From a checkpoint of a small image captioner.
Model: encoder arch mobilenet_v1, encoder activation mish, encoder depths [4, 7, 4].
Rows from block 3 of the text decoder of a small image captioner, named by matrix and row number. Rows with one number belong to one neuron. Each number is 200 + 40 x the weight over its row's rms, rounded and kept within 0 to 999. All counts start at 0.
Before each neuron's rows are labels from the 100 texts, of 14976, where the neuron reaches its highest value: "tokens" is the input token at the peak. Only what is clearly more common there than usual is listed. The data: regions of photos with short descriptions (Visual Genome).
# fc1: MLP up (decoder.blocks.3.mlp.fc1.weight, 512x128), inputs 64-127
# fc2: MLP down (decoder.blocks.3.mlp.fc2.weight, 128x512, transposed), outputs 64-127

tokens: "and"; "wearing"; "has"; "with"
fc1.123,221,177,268,167,153,202,216,121,167,185,278,270,229,173,185,177,186,250,251,168,238,154,142,109,167,289,208,234,208,213,209,159,243,131,232,163,263,195,178,173,264,192,212,185,208,225,79,258,220,190,231,198,194,225,209,225,225,192,170,182,178,218,177,165
fc2.123,241,200,173,218,248,229,173,235,171,140,227,138,200,192,214,200,269,152,199,267,133,204,220,215,187,129,131,199,179,245,195,191,214,214,206,165,162,210,190,178,210,195,220,255,182,209,190,230,193,189,144,314,262,181,227,179,187,228,181,280,210,171,259,252

tokens: "a"; "on"
fc1.345,270,164,201,176,116,276,166,142,195,182,243,249,253,186,179,208,175,204,179,127,177,181,184,225,258,200,155,230,156,203,185,274,233,213,154,179,191,239,229,172,151,258,252,251,161,282,219,231,176,207,284,264,217,186,238,179,246,201,99,213,288,167,160,164
fc2.345,212,241,227,168,222,191,197,172,249,296,188,220,147,132,246,160,195,221,243,185,146,185,182,209,145,143,255,226,153,234,211,211,276,209,145,154,158,181,242,270,209,173,185,223,239,93,233,207,197,262,227,254,264,250,175,219,181,169,94,192,186,197,160,224

tokens: "is"; "has"; "with"; "and"
fc1.5,125,220,197,193,151,265,173,184,149,222,176,230,176,255,161,204,187,203,182,184,233,282,188,220,227,185,242,235,227,246,144,244,84,199,182,280,244,189,231,223,234,251,159,209,238,224,199,208,275,201,202,234,202,137,151,191,208,228,161,181,198,255,196,210
fc2.5,218,185,147,190,214,238,157,160,169,153,256,152,303,165,166,134,216,214,195,179,231,217,186,183,155,164,180,165,203,172,118,176,126,214,188,212,152,165,164,192,163,207,214,168,237,227,258,227,261,230,272,214,198,150,144,176,176,231,199,177,135,162,99,277

tokens: "is"; "boy"
fc1.86,172,174,276,204,215,260,245,178,229,141,264,163,186,211,168,207,95,201,183,171,189,154,128,198,224,263,192,239,264,177,132,208,202,222,208,222,215,285,189,198,206,194,217,191,179,193,199,288,204,180,223,261,251,179,196,138,193,114,125,226,149,213,159,253
fc2.86,265,195,166,143,142,196,201,195,187,203,260,204,155,216,142,188,214,177,213,239,220,214,117,251,138,226,181,199,165,182,280,111,192,221,206,218,200,164,211,197,247,200,211,179,239,243,218,239,169,274,153,156,126,199,214,151,148,211,215,166,202,249,189,238

tokens: "a"; "windshield"
fc1.254,232,108,204,170,198,258,173,167,225,171,188,196,255,250,164,227,189,192,252,170,214,178,174,184,231,294,244,296,211,262,174,253,183,171,152,242,172,211,222,176,209,281,206,131,252,156,134,211,243,199,217,217,241,147,193,189,254,209,200,205,225,192,170,254
fc2.254,257,126,219,178,198,243,221,122,178,210,249,246,237,266,161,204,153,206,229,166,283,257,235,273,190,249,231,274,220,205,124,213,152,200,182,177,204,223,227,188,201,238,248,197,191,203,115,215,241,223,207,226,169,123,196,141,256,197,136,122,263,223,186,211

tokens: "and"; "with"
fc1.300,184,153,161,220,209,245,143,90,183,215,231,238,216,179,228,249,81,183,233,146,206,283,167,200,192,206,205,248,176,147,212,217,223,126,245,226,188,160,213,180,201,219,141,177,218,224,167,285,226,137,169,250,199,217,262,202,111,224,211,248,157,205,163,168
fc2.300,214,212,128,179,173,178,331,261,215,84,303,189,218,257,192,200,214,195,196,158,246,287,212,199,176,178,133,165,171,219,109,197,188,205,202,162,203,243,235,256,193,188,232,219,213,232,173,210,181,190,227,184,237,197,187,210,198,141,152,192,171,134,187,190

tokens: "is"; "a"
fc1.127,201,172,274,178,271,203,233,176,175,179,225,136,158,179,150,228,169,190,282,168,219,205,222,190,216,172,208,247,209,182,229,216,216,194,200,205,295,263,191,226,211,188,195,161,213,199,131,253,213,253,172,142,200,175,254,179,210,132,185,201,224,215,199,260
fc2.127,206,133,194,245,132,164,149,204,187,108,240,226,221,271,249,145,183,271,174,211,224,135,186,130,203,220,230,207,254,196,125,139,160,158,153,147,166,212,228,169,194,197,212,220,261,197,199,179,253,227,256,265,223,155,168,243,189,243,280,150,240,177,228,129

tokens: "is"; "laying"; "ears"; "head"
fc1.356,238,178,207,191,182,191,182,202,155,188,265,256,268,125,203,213,135,249,230,171,211,184,214,215,137,164,233,223,152,225,232,248,256,132,177,223,186,204,178,237,201,206,166,171,262,136,192,149,194,161,197,160,255,144,214,290,259,163,179,253,175,255,183,204
fc2.356,192,212,256,144,121,157,188,226,192,195,153,192,248,168,177,192,262,140,227,308,227,225,179,222,227,199,187,167,221,196,188,128,178,163,288,205,254,216,198,198,201,236,246,123,174,102,201,160,194,219,237,204,137,168,179,191,138,193,183,143,218,250,229,272

tokens: "wooden"
fc1.430,220,201,151,205,197,300,180,203,220,218,215,180,195,189,198,154,109,204,225,166,156,224,240,170,235,250,185,237,174,276,144,292,197,108,130,191,177,172,203,239,179,266,115,165,233,183,194,274,183,167,223,177,212,154,150,202,238,241,192,295,187,261,243,206
fc2.430,136,241,172,132,120,246,253,153,233,187,138,268,168,242,162,211,227,224,215,186,227,261,232,149,193,197,234,181,116,251,150,228,97,132,238,179,275,106,252,212,249,231,209,159,155,170,200,238,219,165,199,239,219,205,206,211,274,146,183,175,175,193,213,184

tokens: "on"; "woman"
fc1.55,233,119,262,198,229,212,242,207,206,253,143,223,203,175,189,262,182,203,173,231,156,193,207,228,240,225,185,252,196,277,146,244,196,256,167,172,173,183,235,130,166,281,272,192,240,220,201,187,158,200,220,191,253,177,190,144,265,131,163,174,200,187,197,223
fc2.55,198,182,248,245,232,216,178,207,202,249,157,186,207,227,244,237,248,112,148,201,233,212,232,229,179,231,257,181,211,257,236,165,262,140,191,200,155,214,188,75,189,198,229,232,177,212,222,192,166,218,231,199,170,160,201,182,186,156,238,137,245,235,224,222

tokens: "<end>"; "filled"
fc1.494,222,147,183,143,179,255,190,194,221,164,209,156,206,263,222,228,139,176,208,187,219,242,175,163,216,180,170,217,280,163,197,170,218,153,175,244,179,227,209,193,152,175,181,177,288,111,236,200,283,180,131,235,169,211,203,201,261,132,211,226,200,214,207,152
fc2.494,212,202,203,193,197,194,255,155,217,220,128,306,227,239,282,173,167,251,209,163,206,177,188,134,242,142,231,201,225,199,186,146,214,196,202,217,143,193,224,186,220,229,179,273,254,171,182,164,193,225,167,249,260,196,244,217,172,132,222,175,137,293,237,112

tokens: "and"; "with"
fc1.361,146,189,263,171,191,171,140,160,151,142,203,224,217,170,131,222,136,197,199,204,234,177,271,213,171,239,243,268,229,182,235,214,193,210,199,202,186,194,151,179,194,304,155,166,178,203,131,217,244,187,199,188,232,179,185,169,197,210,142,152,226,230,237,271
fc2.361,201,184,175,187,224,167,263,231,192,187,134,134,187,188,154,210,237,127,155,147,241,227,176,201,288,136,185,151,206,207,113,229,193,219,169,264,168,209,183,153,224,224,259,157,186,175,185,211,195,239,178,170,214,211,167,186,132,196,209,151,274,217,173,189

tokens: "is"; "and"
fc1.2,153,169,232,224,121,216,248,177,194,197,269,216,189,251,206,277,216,240,173,233,210,141,213,166,191,258,180,200,173,265,121,245,182,223,161,250,194,171,212,218,179,156,199,141,239,235,225,254,216,122,167,172,216,145,229,179,205,264,149,261,195,103,150,197
fc2.2,176,169,226,123,190,216,220,191,226,206,174,243,149,267,188,228,176,104,217,152,144,294,152,226,148,197,236,218,194,258,235,235,115,234,177,162,172,248,210,155,186,221,220,249,173,147,234,145,288,238,260,212,140,278,265,203,239,162,157,177,195,246,247,228

tokens: "and"; "with"; "blue"
fc1.510,165,229,213,169,164,163,187,175,216,203,195,244,231,205,140,181,192,206,264,180,281,124,182,178,182,263,211,185,303,165,126,171,148,155,178,175,186,215,278,244,251,214,128,154,243,140,164,180,334,197,206,244,207,188,236,236,245,207,183,226,183,201,189,192
fc2.510,177,118,173,182,208,173,247,239,216,91,181,151,190,186,223,240,183,161,233,230,223,177,138,278,264,205,189,218,124,233,207,180,232,195,198,215,251,204,197,228,204,168,263,272,276,93,195,152,239,247,194,148,199,239,151,173,195,130,211,196,205,164,203,235

tokens: "is"; "coat"; "has"
fc1.448,215,145,229,161,232,255,244,126,149,223,236,153,204,149,90,220,170,265,241,190,175,197,251,184,175,199,187,233,229,190,189,220,207,178,167,248,234,202,155,206,215,231,196,200,239,238,232,162,189,198,231,156,283,164,127,249,237,223,141,187,215,183,215,275
fc2.448,239,157,170,200,159,179,194,262,210,202,217,189,255,171,165,271,149,176,162,244,211,186,162,208,209,167,232,196,205,214,188,111,213,193,240,249,176,205,202,191,227,163,151,216,277,180,247,182,236,175,213,132,270,254,257,223,219,177,316,232,272,144,120,176

tokens: "leaves"; "grass"; "has"; "is"
fc1.221,209,188,181,141,215,219,202,210,212,184,198,237,177,184,85,162,184,242,227,252,205,224,235,216,86,242,164,262,176,206,126,273,194,162,93,283,195,306,149,167,269,249,245,201,286,180,219,168,221,221,158,196,262,190,118,137,219,179,152,227,196,213,199,192
fc2.221,218,196,145,259,302,238,142,168,249,235,193,227,203,158,195,227,278,200,214,96,251,256,114,233,170,242,235,213,209,210,190,233,259,203,225,161,229,196,223,157,203,256,164,253,187,261,208,122,225,183,227,194,255,254,228,195,203,216,188,157,254,234,214,227

tokens: "and"; "it"; "has"
fc1.120,136,207,240,195,128,174,146,177,195,190,224,249,160,194,72,185,197,228,234,254,227,220,193,167,140,201,183,254,237,251,139,211,174,209,163,285,304,202,192,136,183,215,146,197,210,174,203,236,294,131,183,184,144,196,150,237,244,201,169,222,208,188,181,245
fc2.120,269,212,179,230,217,157,150,253,181,195,129,217,197,233,207,228,131,245,131,243,234,260,184,175,220,121,162,187,128,188,195,127,184,158,232,232,127,256,169,230,148,241,247,221,284,199,224,116,238,262,237,220,236,192,152,100,191,182,193,181,191,125,228,184

tokens: "leaves"; "stripes"
fc1.162,168,224,189,212,193,140,241,193,241,185,180,251,140,197,162,214,207,199,219,257,216,243,192,207,104,138,216,259,323,274,109,184,149,160,251,173,190,219,228,204,328,215,104,178,190,162,143,274,230,227,134,196,210,220,133,219,204,190,194,272,229,199,118,202
fc2.162,213,143,174,201,183,172,241,171,198,238,174,135,197,184,178,216,234,231,247,154,221,210,250,191,318,240,300,157,181,208,249,196,185,179,216,128,209,144,204,193,128,158,262,221,192,245,197,199,292,120,215,194,223,239,214,231,206,318,201,199,196,241,222,191

tokens: "and"; "dress"; "distance"; "with"
fc1.406,179,169,246,126,102,203,227,127,214,220,206,169,261,199,159,217,216,202,272,208,196,189,211,208,193,191,251,232,192,214,194,202,204,234,163,220,239,207,142,185,228,185,247,186,297,236,143,207,264,214,258,198,230,126,245,186,263,152,159,272,184,163,172,192
fc2.406,174,165,185,147,214,209,163,176,185,147,179,191,152,239,175,196,109,192,224,188,247,172,188,270,216,245,172,260,209,233,89,186,193,187,187,196,201,197,240,176,247,170,280,257,221,253,167,227,250,220,198,220,226,146,222,162,265,235,208,170,274,205,175,183

tokens: "on"
fc1.104,161,167,249,184,217,217,158,208,253,132,111,248,252,159,123,170,110,164,224,198,196,226,277,208,197,166,168,235,260,210,144,275,185,241,174,196,268,235,222,178,208,194,216,228,218,203,134,254,201,239,229,235,130,173,244,158,185,172,80,222,204,174,134,287
fc2.104,307,174,181,151,155,247,153,197,163,281,230,227,221,227,180,205,206,161,236,260,204,134,163,160,186,223,215,249,149,209,193,186,238,191,264,209,231,118,164,253,199,211,246,194,261,243,232,166,174,172,214,167,211,228,279,246,322,155,195,177,173,131,121,140

tokens: "leaves"; "snow"; "stem"
fc1.442,130,221,208,142,199,231,168,204,243,195,230,246,317,245,179,223,248,208,231,213,116,185,222,211,206,179,202,211,176,196,167,224,193,144,38,232,251,243,170,194,231,207,196,163,248,213,193,201,224,197,252,158,161,227,207,203,276,153,124,235,187,138,190,203
fc2.442,205,184,209,215,180,236,232,256,207,280,221,202,166,171,195,135,186,169,128,224,260,242,225,241,240,220,226,222,248,142,269,168,141,231,257,127,159,223,221,209,206,147,170,157,191,226,194,246,208,158,191,215,192,248,190,203,271,170,165,160,203,211,269,172

tokens: "and"; "with"
fc1.243,200,217,162,140,167,160,244,121,172,248,257,271,150,263,184,201,139,249,213,224,230,180,139,219,164,235,181,204,213,258,190,195,191,135,219,257,265,161,168,197,163,271,228,197,182,155,251,215,179,164,225,254,243,165,193,229,226,194,144,246,187,205,182,215
fc2.243,195,199,151,156,215,237,158,247,178,184,167,183,125,242,183,260,220,271,220,183,121,286,204,169,209,251,218,247,198,216,221,205,201,256,133,160,125,235,181,265,276,195,206,240,194,232,257,238,200,245,131,161,174,199,223,214,199,165,240,168,189,205,154,183