A small image captioner, trained from scratch.
Model: 3.38M parameters, 48-pixel images, encoder norm batchnorm, encoder widths [48, 64, 96], decoder width 128, decoder layers 8, decoder activation gelu.
Training: adamw at rate 0.0021, 27300 steps, batches of 128.
Rows from block 9 of the image encoder of a small image captioner, named by matrix and row number. Each number is 500 + 25 x the weight over its row's rms, rounded and kept within 0 to 999. All counts start at 0. Numbers have three digits each.
Before each channel's rows are labels from the 100 images, of 14976, where the channel reaches its highest value: "patch colour" is the nearest of a few named colours to the mean colour under the peak. Only what is clearly more common there than usual is listed. The data: regions of photos with short descriptions (Visual Genome). In brackets: how many of the 100, against the usual share in percent.
# conv: pointwise conv (encoder.blocks.9.conv.weight, 64x64x1x1), inputs 0-63

patch colour: blue (27 vs 0.8)
conv.8:497524516471481500500535523448511500485448486473495520457480489507453492476515474484460492477517498503499537487514470458520530475472491487443506512480536473464474518515503530520497451478489488

patch colour: pink (32 vs 9.8)
conv.46:482488463520514466538517516494480501479492486491526561503556511513507504491463479503505525502503524510502493505494507491518487497473470528513591471505491469467495493456499497530488453471470523

patch colour: blue (37 vs 0.8)
conv.2:462497491547510476501486525451486514486512520480501496517472451545466465500488464517475516499494494476504448525478513484540498501452468541492450517465513516503465490477517517496490461498497491

patch colour: green (41 vs 0.8)
conv.58:474505503515516497439513500518505515492503493498494514496509494492501493482507492601501415434452525491514507511504507502499511529478499525490503498478511509494509515500513454491543523501505505

patch colour: white (64 vs 5.9); pink (26 vs 9.8)
conv.29:495520517526485481505535497520514526483531518494496543484511496487484497496509444499503506429514493491485501449486470469494513477472470545484499523475518510529477526455471543483464484519456520

patch colour: black (40 vs 13.3)
conv.38:478516488506485494486541466460511535513517504448524466491504504544488517456529477506542502509502499483510463525525526525502480508508501535468463549486512538550505468532495513515510493538469499

patch colour: black (38 vs 13.3)
conv.20:510421484542474508488459494510495463462503497494491521546520486514509525506550493502485478472533520457506459509518486488508465537525512482503486482487480507489493516497565517497505469480484522

patch colour: black (56 vs 13.3)
conv.26:480493521517525549488488465468495542458505492466451450502519472541530512523513508520518511508530505502476481534501516539503465482502546507527503492491482516576502511507496532492499510484490472

patch colour: blue (44 vs 0.8)
conv.32:495475478514499473507504478516524482483496478496491500543510476512515494500518502513527505478598500517516471502516509475474534471530532470499486515530526514512472507490577508468469510470468508

patch colour: black (89 vs 13.3)
conv.62:502486485557499508506497492520470513515494479514546479543513508468460501467494462462501472542500501510524479514504528482494501508480525478514503514496545477483476495541547502490484445430500493

patch colour: white (58 vs 5.9)
conv.10:484525478542457497515505497523526540475505510495507515494522489487494495553499453519517512468516507521509491422477485492518524455517468518516468500545521495496521519460485534499468462482514510

patch colour: orange (25 vs 1.6)
conv.60:484522508552468496466482493507496516503447494477463512442529498526519506467505488504491469518435572519502483464481523528515504466471500512488495494463491491492506514504458471496512506505518487

patch colour: red (33 vs 0.8)
conv.24:534487536526475506519502506490491509495472495487501433511483493513497510480501485503502568504508519492489501433503520516520489471488520546513483517495483509511483508512510487495602496483532484

patch colour: blue (36 vs 0.8)
conv.36:522452539531470492501540500515515485462487436495502495533525483496523515514505454498536510485513523471503451464512509494533495498540485540504498518495475524500516495480543493440508481510482481

patch colour: pink (36 vs 9.8)
conv.22:479532460526505520501502433466503453513491491504503473472505474534508467488544508513547524492500505485486500481485504460511498487507482544520496510462495535534504511429498515465473508502520518

patch colour: grey (61 vs 33.7)
conv.34:485482459519416496462530500527497469496499474500475530486505489484520502487531489510482484471492510475482542475480487493547499510536521516486478487508428493469524530497494491526496474469504471

patch colour: grey (61 vs 33.7)
conv.7:497473535514487498475533485547520455490540506457511507537494461484476500542501495454518490487517519515506465489466528532502496461492494485487464549504541498506512491470475493471459514495457504

patch colour: brown (62 vs 31.7)
conv.14:515487461534489481495476491514505560499499506491464482509520576496501512542534496463502491513526523464483517521522477540489508527523558497498482501510505491505492504551510549538476483498506513

patch colour: blue (50 vs 0.8)
conv.3:488444490537486529497491507504480516466506509499505512534538472481503509491539501510504519465519517507522493500493506526536491473514542512497500485493512541490493503490625504509498503497481516

patch colour: red (35 vs 0.8)
conv.4:481532456532490483555461498518490519508471476528505518509487455517502509496492462535492536511489500548558519500503508479468541463514502501494460517464538513504515448491512490513508494489528514

patch colour: white (33 vs 5.9)
conv.53:451521505516530557508514516483533458489503495524495513446482469505488484527496500538555518483504470470478504483503511493478464460481505528523459524496485509531518529468471543524491490513496476