config.toml
model = "image captioner"
train_examples = 101725
horizontal_flip = true
color_jitter = 0.1
encoder_stem = "deep"
decoder_norm = "rmsnorm"
decoder_bias = "none"
decoder_parallel_block = false
decoder_inner_norm = false
decoder_prefix_bidirectional = true
decoder_connector = "mlp"
optimizer = "adamw"
lr = 0.0021
beta2 = 0.99
eps = 1e-08
Rows from block 3 of the text decoder of a small image captioner, named by matrix and row number. Rows with one number belong to one neuron. Each number is 128 + 32 x the weight over its row's rms, rounded and kept within 0 to 255. All counts start at 0. Numbers have three digits each.
After each neuron's rows are labels from the 100 texts, of 14976, where the neuron reaches its highest value: "fires on" is the input token at the peak. Only what is clearly more common there than usual is listed. The data: regions of photos with short descriptions (Visual Genome). In brackets: how many of the 100.
# fc1: MLP up (decoder.blocks.3.mlp.fc1.weight, 512x128), inputs 64-127
# fc2: MLP down (decoder.blocks.3.mlp.fc2.weight, 128x512, transposed), outputs 64-127

fc1.391:144108166131179077154101086141112124181158115184137171137130130150224147077104139162088161063169132088125142125105096167171141107098140126140112147145160081091080070174163035122144102101130086
fc2.391:163130150149104122130096156066106137105132088186132142097150145153114153181140174131111104179098177190156133116120165104105103093112143220140121085113089090097156174115157105128135162138137168
fires on: "has" (26); "is" (17); "a" (12); "have" (11)

fc1.167:122090095126081171190065113125168120106124128179131101192116153179123111127139127147189107154139101081082190125112099135182213144146146190112118132139118095195137109117134181130131154167140118
fc2.167:084181084172148090132159167079159111103119115136127121154112130156171125135099143149147145154095141111165121130138125150145099100109127117154045113070067146114116106148123079140160097092112085
fires on: "has" (43); "with" (23)

fc1.407:098083197116141155096132175085149126100093139159086099131109124123108153138095132156170183110123132158137149143140143117132107099157204112116102160069157149097099118102168081110149167163111149
fc2.407:128125066118068143162097165132075159164145113133162106131109196109105089098230149108109102123112135133142143040171125141104161154161064117131100168098120115168118127128112167166145172140105108
fires on: "in" (20); "on" (11); "coffee" (7)

fc1.158:128096157130076154098089128099192129153183123119118133150094101115139114141107150129220093126133143116133127162125160205121153119118116132053166107049121117096103109117156116093099160145145112
fc2.158:116107088132089168107181141114083105099181125112149169123133148092120166113099126105190118066102112053156066159116154098157150114161155112125094155138079124086139132112090094167151108127108130
fires on: "has" (14); "next" (8)

fc1.454:104122067061152074153107100121161196102157121182126129169125163122107092135155095142112133098178085055133165160132159094112116104092117129038159148146077140139129098143137191105128163101132102
fc2.454:103161214104105227153122117060093169149143107129106126141174155112125113099108139162125183089145142214113134135098099125143113099140070124131144051182095124128096137122106130091130162079211165
fires on: "the" (19); "on" (16); "a" (13); "no" (9)

fc1.255:096109127136045154117136084058146120128157128201117106103155136100064118131147130171158128074151120127097193143170119158132099076109158103159172123068124134137128119194107178118155145162099115
fc2.255:170118117092152102114137121166142130123069146170158109105183164138079179092127175129083115133158110123134123162124122195151157153101127212156095092132135158105114124050147120135101121106133117
fires on: "<end>" (41)

fc1.71:093111148127132132145115107165127152154110056177165083165102102136174148137108139152153185152130069103105182159163122097173171120148110167151117111184142121146092117088156081105142118125116222
fc2.71:147167126104128126113164133117157094075121082115108082125106159100139137170175110127079073137107086132150106102097168169091056163095144148061157101110177164150094117073182124158108173192128149
fires on: "in" (52); "clear" (8); "is" (7)

fc1.140:113109198116155068170112155119135131116167101150089150127179159133115090147182114142141160077115052157142175150151135069113068112153128084100128148085093138053105144189112117092162139157127170
fc2.140:072122118106127135129172139095062123127183167177127134044151144084123117139181092074102121137114170164052140139146112135069179118167131107140155162133137176095132120159161133142095157137146111
fires on: "it" (11)

fc1.9:115133130120070127100093095139159105137130106126080094116093047119147153094170115122165072148108120159095170179116164136102120122172198157107111139146073149118124148163087128089108120080115131
fc2.9:176124136141126168118100089125075155079146172111173145108112171126094100088142126121190134104105131105104064155159198097064083110116119088096134118180117133110119155138103142097148142090206096
fires on: "man" (21); "woman" (17); "and" (13); "is" (10)

fc1.413:149080103104109095143136107098125135179130114116140114143129147121157146158159071166131126152165105123123186091118125153126111095159102084119201129165163121127102121142147095122120185084112131
fc2.413:108118117061104116028105155135137121125133125126094107116124100179145100119110151058139137154139107127134140137166124139129208156132165104139137076106126152113145133115154183070157167166150134
fires on: "in" (39); "the" (33); "a" (12); "of" (11)

fc1.113:103146134107090187117089142163057112187116091120128157142114058108122196125138122180143115136119121136111198082147120157146136070127144079118097127130159087133107132130141073148128069123093178
fc2.113:109124136136117141141122105122114155135090134126126155175101029171090091087185136099100158145154141119132111155100116129121118105118140166190168180113105079151111185139179116073128136111115115
fires on: "in" (16); "blue" (11)

fc1.122:122168174098126120145131084160134182097140038133114122140135077173123195118194082135104097044116143125148152125136141193188164115127155139116116183162145143169121146139127093111087124112102112
fc2.122:131118130081133117080172109075135157145134132149138112147124161189138163093082171080194147161107099130116175152149131072102158143071157145110160138120102131117134090133065120130114115124148133
fires on: "small" (10)

fc1.100:125115135128167079132139101120122098136136129186063159116129085169111104115162171132156155141161082129103150145159123058138123124062193099124143155086102151158124122113099080097107093171103138
fc2.100:126112087074164109193150109112154134129084146096101098125147105127097047083106147167160123106158165205129107092091110128153198123129104138137087109116103056130151108131186089137105179143135168
fires on: "small" (9)

fc1.306:129103171099091210168120109096098105199155097155175099169033167102184159098111114182177150158127089123108147160160113150129139146133110171134117114169133076117105109077147154109119149163105141
fc2.306:136123157132147133091106178119165094154180143140100121112092129140088137089167130143139150085101157126124117110158059180139137126087144089133127092146126179100190157125135078124153106178185090
fires on: "has" (45); "in" (25); "with" (8)

fc1.304:110088144083074109167095146146090148104156119164117169136100165151127128148135077177171120074120104079116161161116146155177142168130178124094148235165157089161123061118215110099148089176117124
fc2.304:146185066138106124138154106162112123078129144092149149093161130116208135148196132117188107166130109135097174109120174100128111140128147092118119009188128111158159173090106177101152114093159160
fires on: "with" (22); "has" (10); "is" (10)

fc1.62:121177083098152138114150201129127125149218106096084161103143116119111106112148194119153167108173122126104069128125098091122142117100143061170140128047148133100165081128139185112195132175134095
fc2.62:158077130109103122125088115125114101097101156199112089145149094108129133139134120128108122150121120120098161150118118137133165072146102147089138096130107112140090137162139108129163101097107148
fires on: "plastic" (19); "metal" (14); "white" (9); "black" (7)

fc1.24:158139104076135131150137170120076099197119106137089177114146045128117163083136155120167127145142100104104117106135122122155140163130170144145160083150180129132151148120133102164178176142129150
fc2.24:130178123082138101101113133159116112133101147163104094188103129110093106087127141147116143193166142085086157172116147193133144115078152162123152113194093170088128069217106126123174090161100125
fires on: "plastic" (16); "blue" (9); "pink" (7)

fc1.143:119126102088100127160075120092121120118144105150137081135131154152101118167113149199129099099135073128092204168217177079193188156148179101104123172131127088190125114121171091131113121131103127
fc2.143:126131114127127159093096170157129125178100087123172110148165112111146103180081061097138156131122128121128101181068071150053139117091097134093114143122085099094133063183148184118188105092156114
fires on: "with" (52); "of" (39)

fc1.87:088029160106109148110119128056157109149157111151123111150179103140127148080164121125139089096131100109122160133178110110100107074130161174148113158143090130162119080141111100110188166093032076
fc2.87:123204108195102129087117123121147154101134142192116225133167160160112099138184132098130151075123130120140093095069148150141133153155113066135150098182125124119102131100112082052078069126132104
fires on: "<end>" (85)

fc1.433:162091170146146129173052124116145091135140113168058131152154125128100132092133159141130101127200115093078141158141114103176120085159126199169132166094119159156120138138083146098170147144122097
fc2.433:100093154083118124098206167105109135200081115090124143131108116114174083133142185130089108116112129108144084133108081125179106185160142117120107168141119145113132130106130107200087069124101104
fires on: "<end>" (74); "snow" (7)

fc1.219:105111132115097189104099102113074173138094116173117105132083041184094139126131131192122103104136116135145183132141135130127147168148120160077062126164108094176122164120093073131091130112116113
fc2.219:106182104110115137182204121114076121116187190153209153079142152158154058124117097097170096170098137128137130132127180138136080130132140126140104080145102112088055128102146118078098160140089170
fires on: "man" (78); "wearing" (7)

fc1.192:151134109102112125175113177082124111088144099143141101211104147110142097135122135167168150112134126060153164137145087100177107025146107063112132147164109081152133170217169167088174142109127120
fc2.192:106124126090149097099086133112127164155138107079143116041126103148109199144171125172114116093167196169133145065172161098149140094155180121052161131175173134133108115156078102097167079113121110
fires on: "<end>" (34); "air" (9)

fc1.387:152130099055095166094127156120171132115161107142118169137185123133081169102100084177108164106159108079109142153121108113157132127164127095136119195166097116116142064153136142092176096096117124
fc2.387:134080110142171190081117140136077141124145088154037181165161101109166141103091105129092130145099096112138111126119149112075140171134177159163150085096101123128109080135162112187091079167074169
fires on: "<end>" (41); "of" (10)

fc1.490:120075148159098163120097160116117150161094122131130113150102173105111164136097095198162194089161137060131185139156167205161085070120123146106129178142126124185111166121170139135139088133071137
fc2.490:103125113093101085155116145112130140121122145086085140098172105093120168156125093111100160130183093104145148147159130139207179101156136128135159097110173105064111169123102187122127156187119105
fires on: "wearing" (73); "in" (17)

fc1.323:106111088120090163124077164096127053143097083194164126172127091058141119125131151185120129124193122112107146139145125137167170117117164128149130124172143104197049158108147135121186118040084119
fc2.323:183112150131153109160151097220095163124162101116155141147141111141165080111147067146167065154118103104116126160186078157135120156122038160107107142115166119106119103085115117156124130154127142
fires on: "in" (24); "on" (22); "field" (7)

fc1.351:188138126133114158194098147122168187124176153115090118121131143139094148171154120149182090108131133109094154146136090132167169108074117118091205122074158084125124133136146077108154189140107140
fc2.351:089129133127156126159114145145149141098117116146154085163087135151189144082154180170054104096080122110134103105120114121156152139139143196089176174193075099124103099108126085072136132157104125
fires on: "sitting" (18); "laying" (10)

fc1.207:141084130101174134170134119138133124142156099121117142176136144146176125136092110133176123119139080116093140114154091144146133133083155085097091136136163111114129167076115102141095142134112177
fc2.207:192106135097162180079146189121084112101112095096069199098123132166108135116133136086188141100114170112112145144104140092107158104145088172116119118129137097126151135100093168179141164097155099
fires on: "with" (21); "book" (12); "are" (7)

fc1.287:086091146138112139109112147108161107076094082155157112161114125141129135093076166168144172163126133066104112157233141127159138163190168131146069156087166115125077130101157066114154190076104183
fc2.287:084147151082088158108192137103126101061182138142101162156156156179119106162132115138147113113110075168211126140112142151066091160119158118085168128097188111152044119068109129104110127121100142
fires on: "in" (37); "of" (13); "is" (11)

fc1.237:148127149082126117140117124139074138148182086149074153132193154059152098089126161176144102094118086104156213108129171166127126096137128113121100243167086154128077076131118116126150134120127124
fc2.237:101177128151138132102112121082191091138151085139129152120122095112114125185135131172149124104127113123127127098135163091106067137045105093099133164152131134132122148115086125200064134103154062
fires on: "it" (15); "of" (14); "the" (11)

fc1.174:151115107101086151086128152106117095199151062127090101201109126138175146145112124126136174167119124111126097145130112095141115144076135112127122080160194107078096181155087146110159131066139148
fc2.174:138154136138143110122140111121160109157115151142113152086099098138116143150070138117135090067117110115113176221112149124083138105159156155122143080082182154127104149141182062070160064074098113
fires on: "wood" (25); "wooden" (17); "metal" (13); "white" (8)

fc1.342:121126134089096114201083125086145119130093085180171122144175113150146155096106123182122170117172091087126082160183114054182133087131144144126073147193135112130118095127178060111167119097067174
fc2.342:137133124121129116151131121066169120163125109116141067108133110077127133147088117123118146108077068128130116117115184155134111170133180140150144119067063143199149100136146146189125102128101166
fires on: "in" (61); "is" (22)

fc1.336:143116107117140198140101154148064130095184137125117077186124072190122106116150168126164119148116114130143120133128193193118171104156117095128063146108124147150116132069177156115144209136147105
fc2.336:120117126112130165091162109140141074182121184145167124155163095125148048107153113098111204136103111150129122115160096157131123127142125102187125204126149095138140089105193103074164088126167187
fires on: "sitting" (12); "food" (8); "phone" (7)

fc1.271:105111145114090104125093102131129158117079063126088106142153090131157141073099093154171197033136133058156175162155091117137186109174110127140116160135139186149124087118099089100157135144102194
fc2.271:138158134109135141091164160104094153128114134122070145127123163160189126136175139033118073165122128148074105177193117137127241147140152170074132164164087121160142140131111193122178133135155130
fires on: "it" (23); "leaves" (21); "are" (7); "in" (7)

fc1.380:084131113123145138142113163088082172158115118117128108129060125125115147138084123150155185072133135124162130124132120141182122121115171067101167178123113114075112118129113083114133190173131200
fc2.380:132079175107085062165113159171157101101134118194098138156099143174109138222152117153093118197159121121175114115139052154126176091113116162112128086123095145129138128174108140167099103171088133
fires on: "the" (47); "white" (29)

fc1.456:135141115127132153137121087098123107089121087184123171128071114175109120106142141142146094090140167133121130167178124107198164155156152125086166101107151089126094105106086097090115137075109157
fc2.456:147156133153167083105140092109164073142172168122125070141115122127064107107174132065083105096080128119147191115135122124101070106131143176091156086138110126136108156119064103109074068156150071
fires on: "wearing" (26); "has" (21); "with" (7)

fc1.295:062111159102079181126087182090092145127170162141101172197144123115169145114149103151172152056124128150047138204177158178147118129123179157083103232128121138113116126109177126123157150103102110
fc2.295:091119118151141165148110102099117153142184133150131148130115098161106152149097119143116109082132150119161145107103129141100158164128123090152124119177142135155118089086170107132107219197137173
fires on: "it" (12); "and" (7); "long" (7)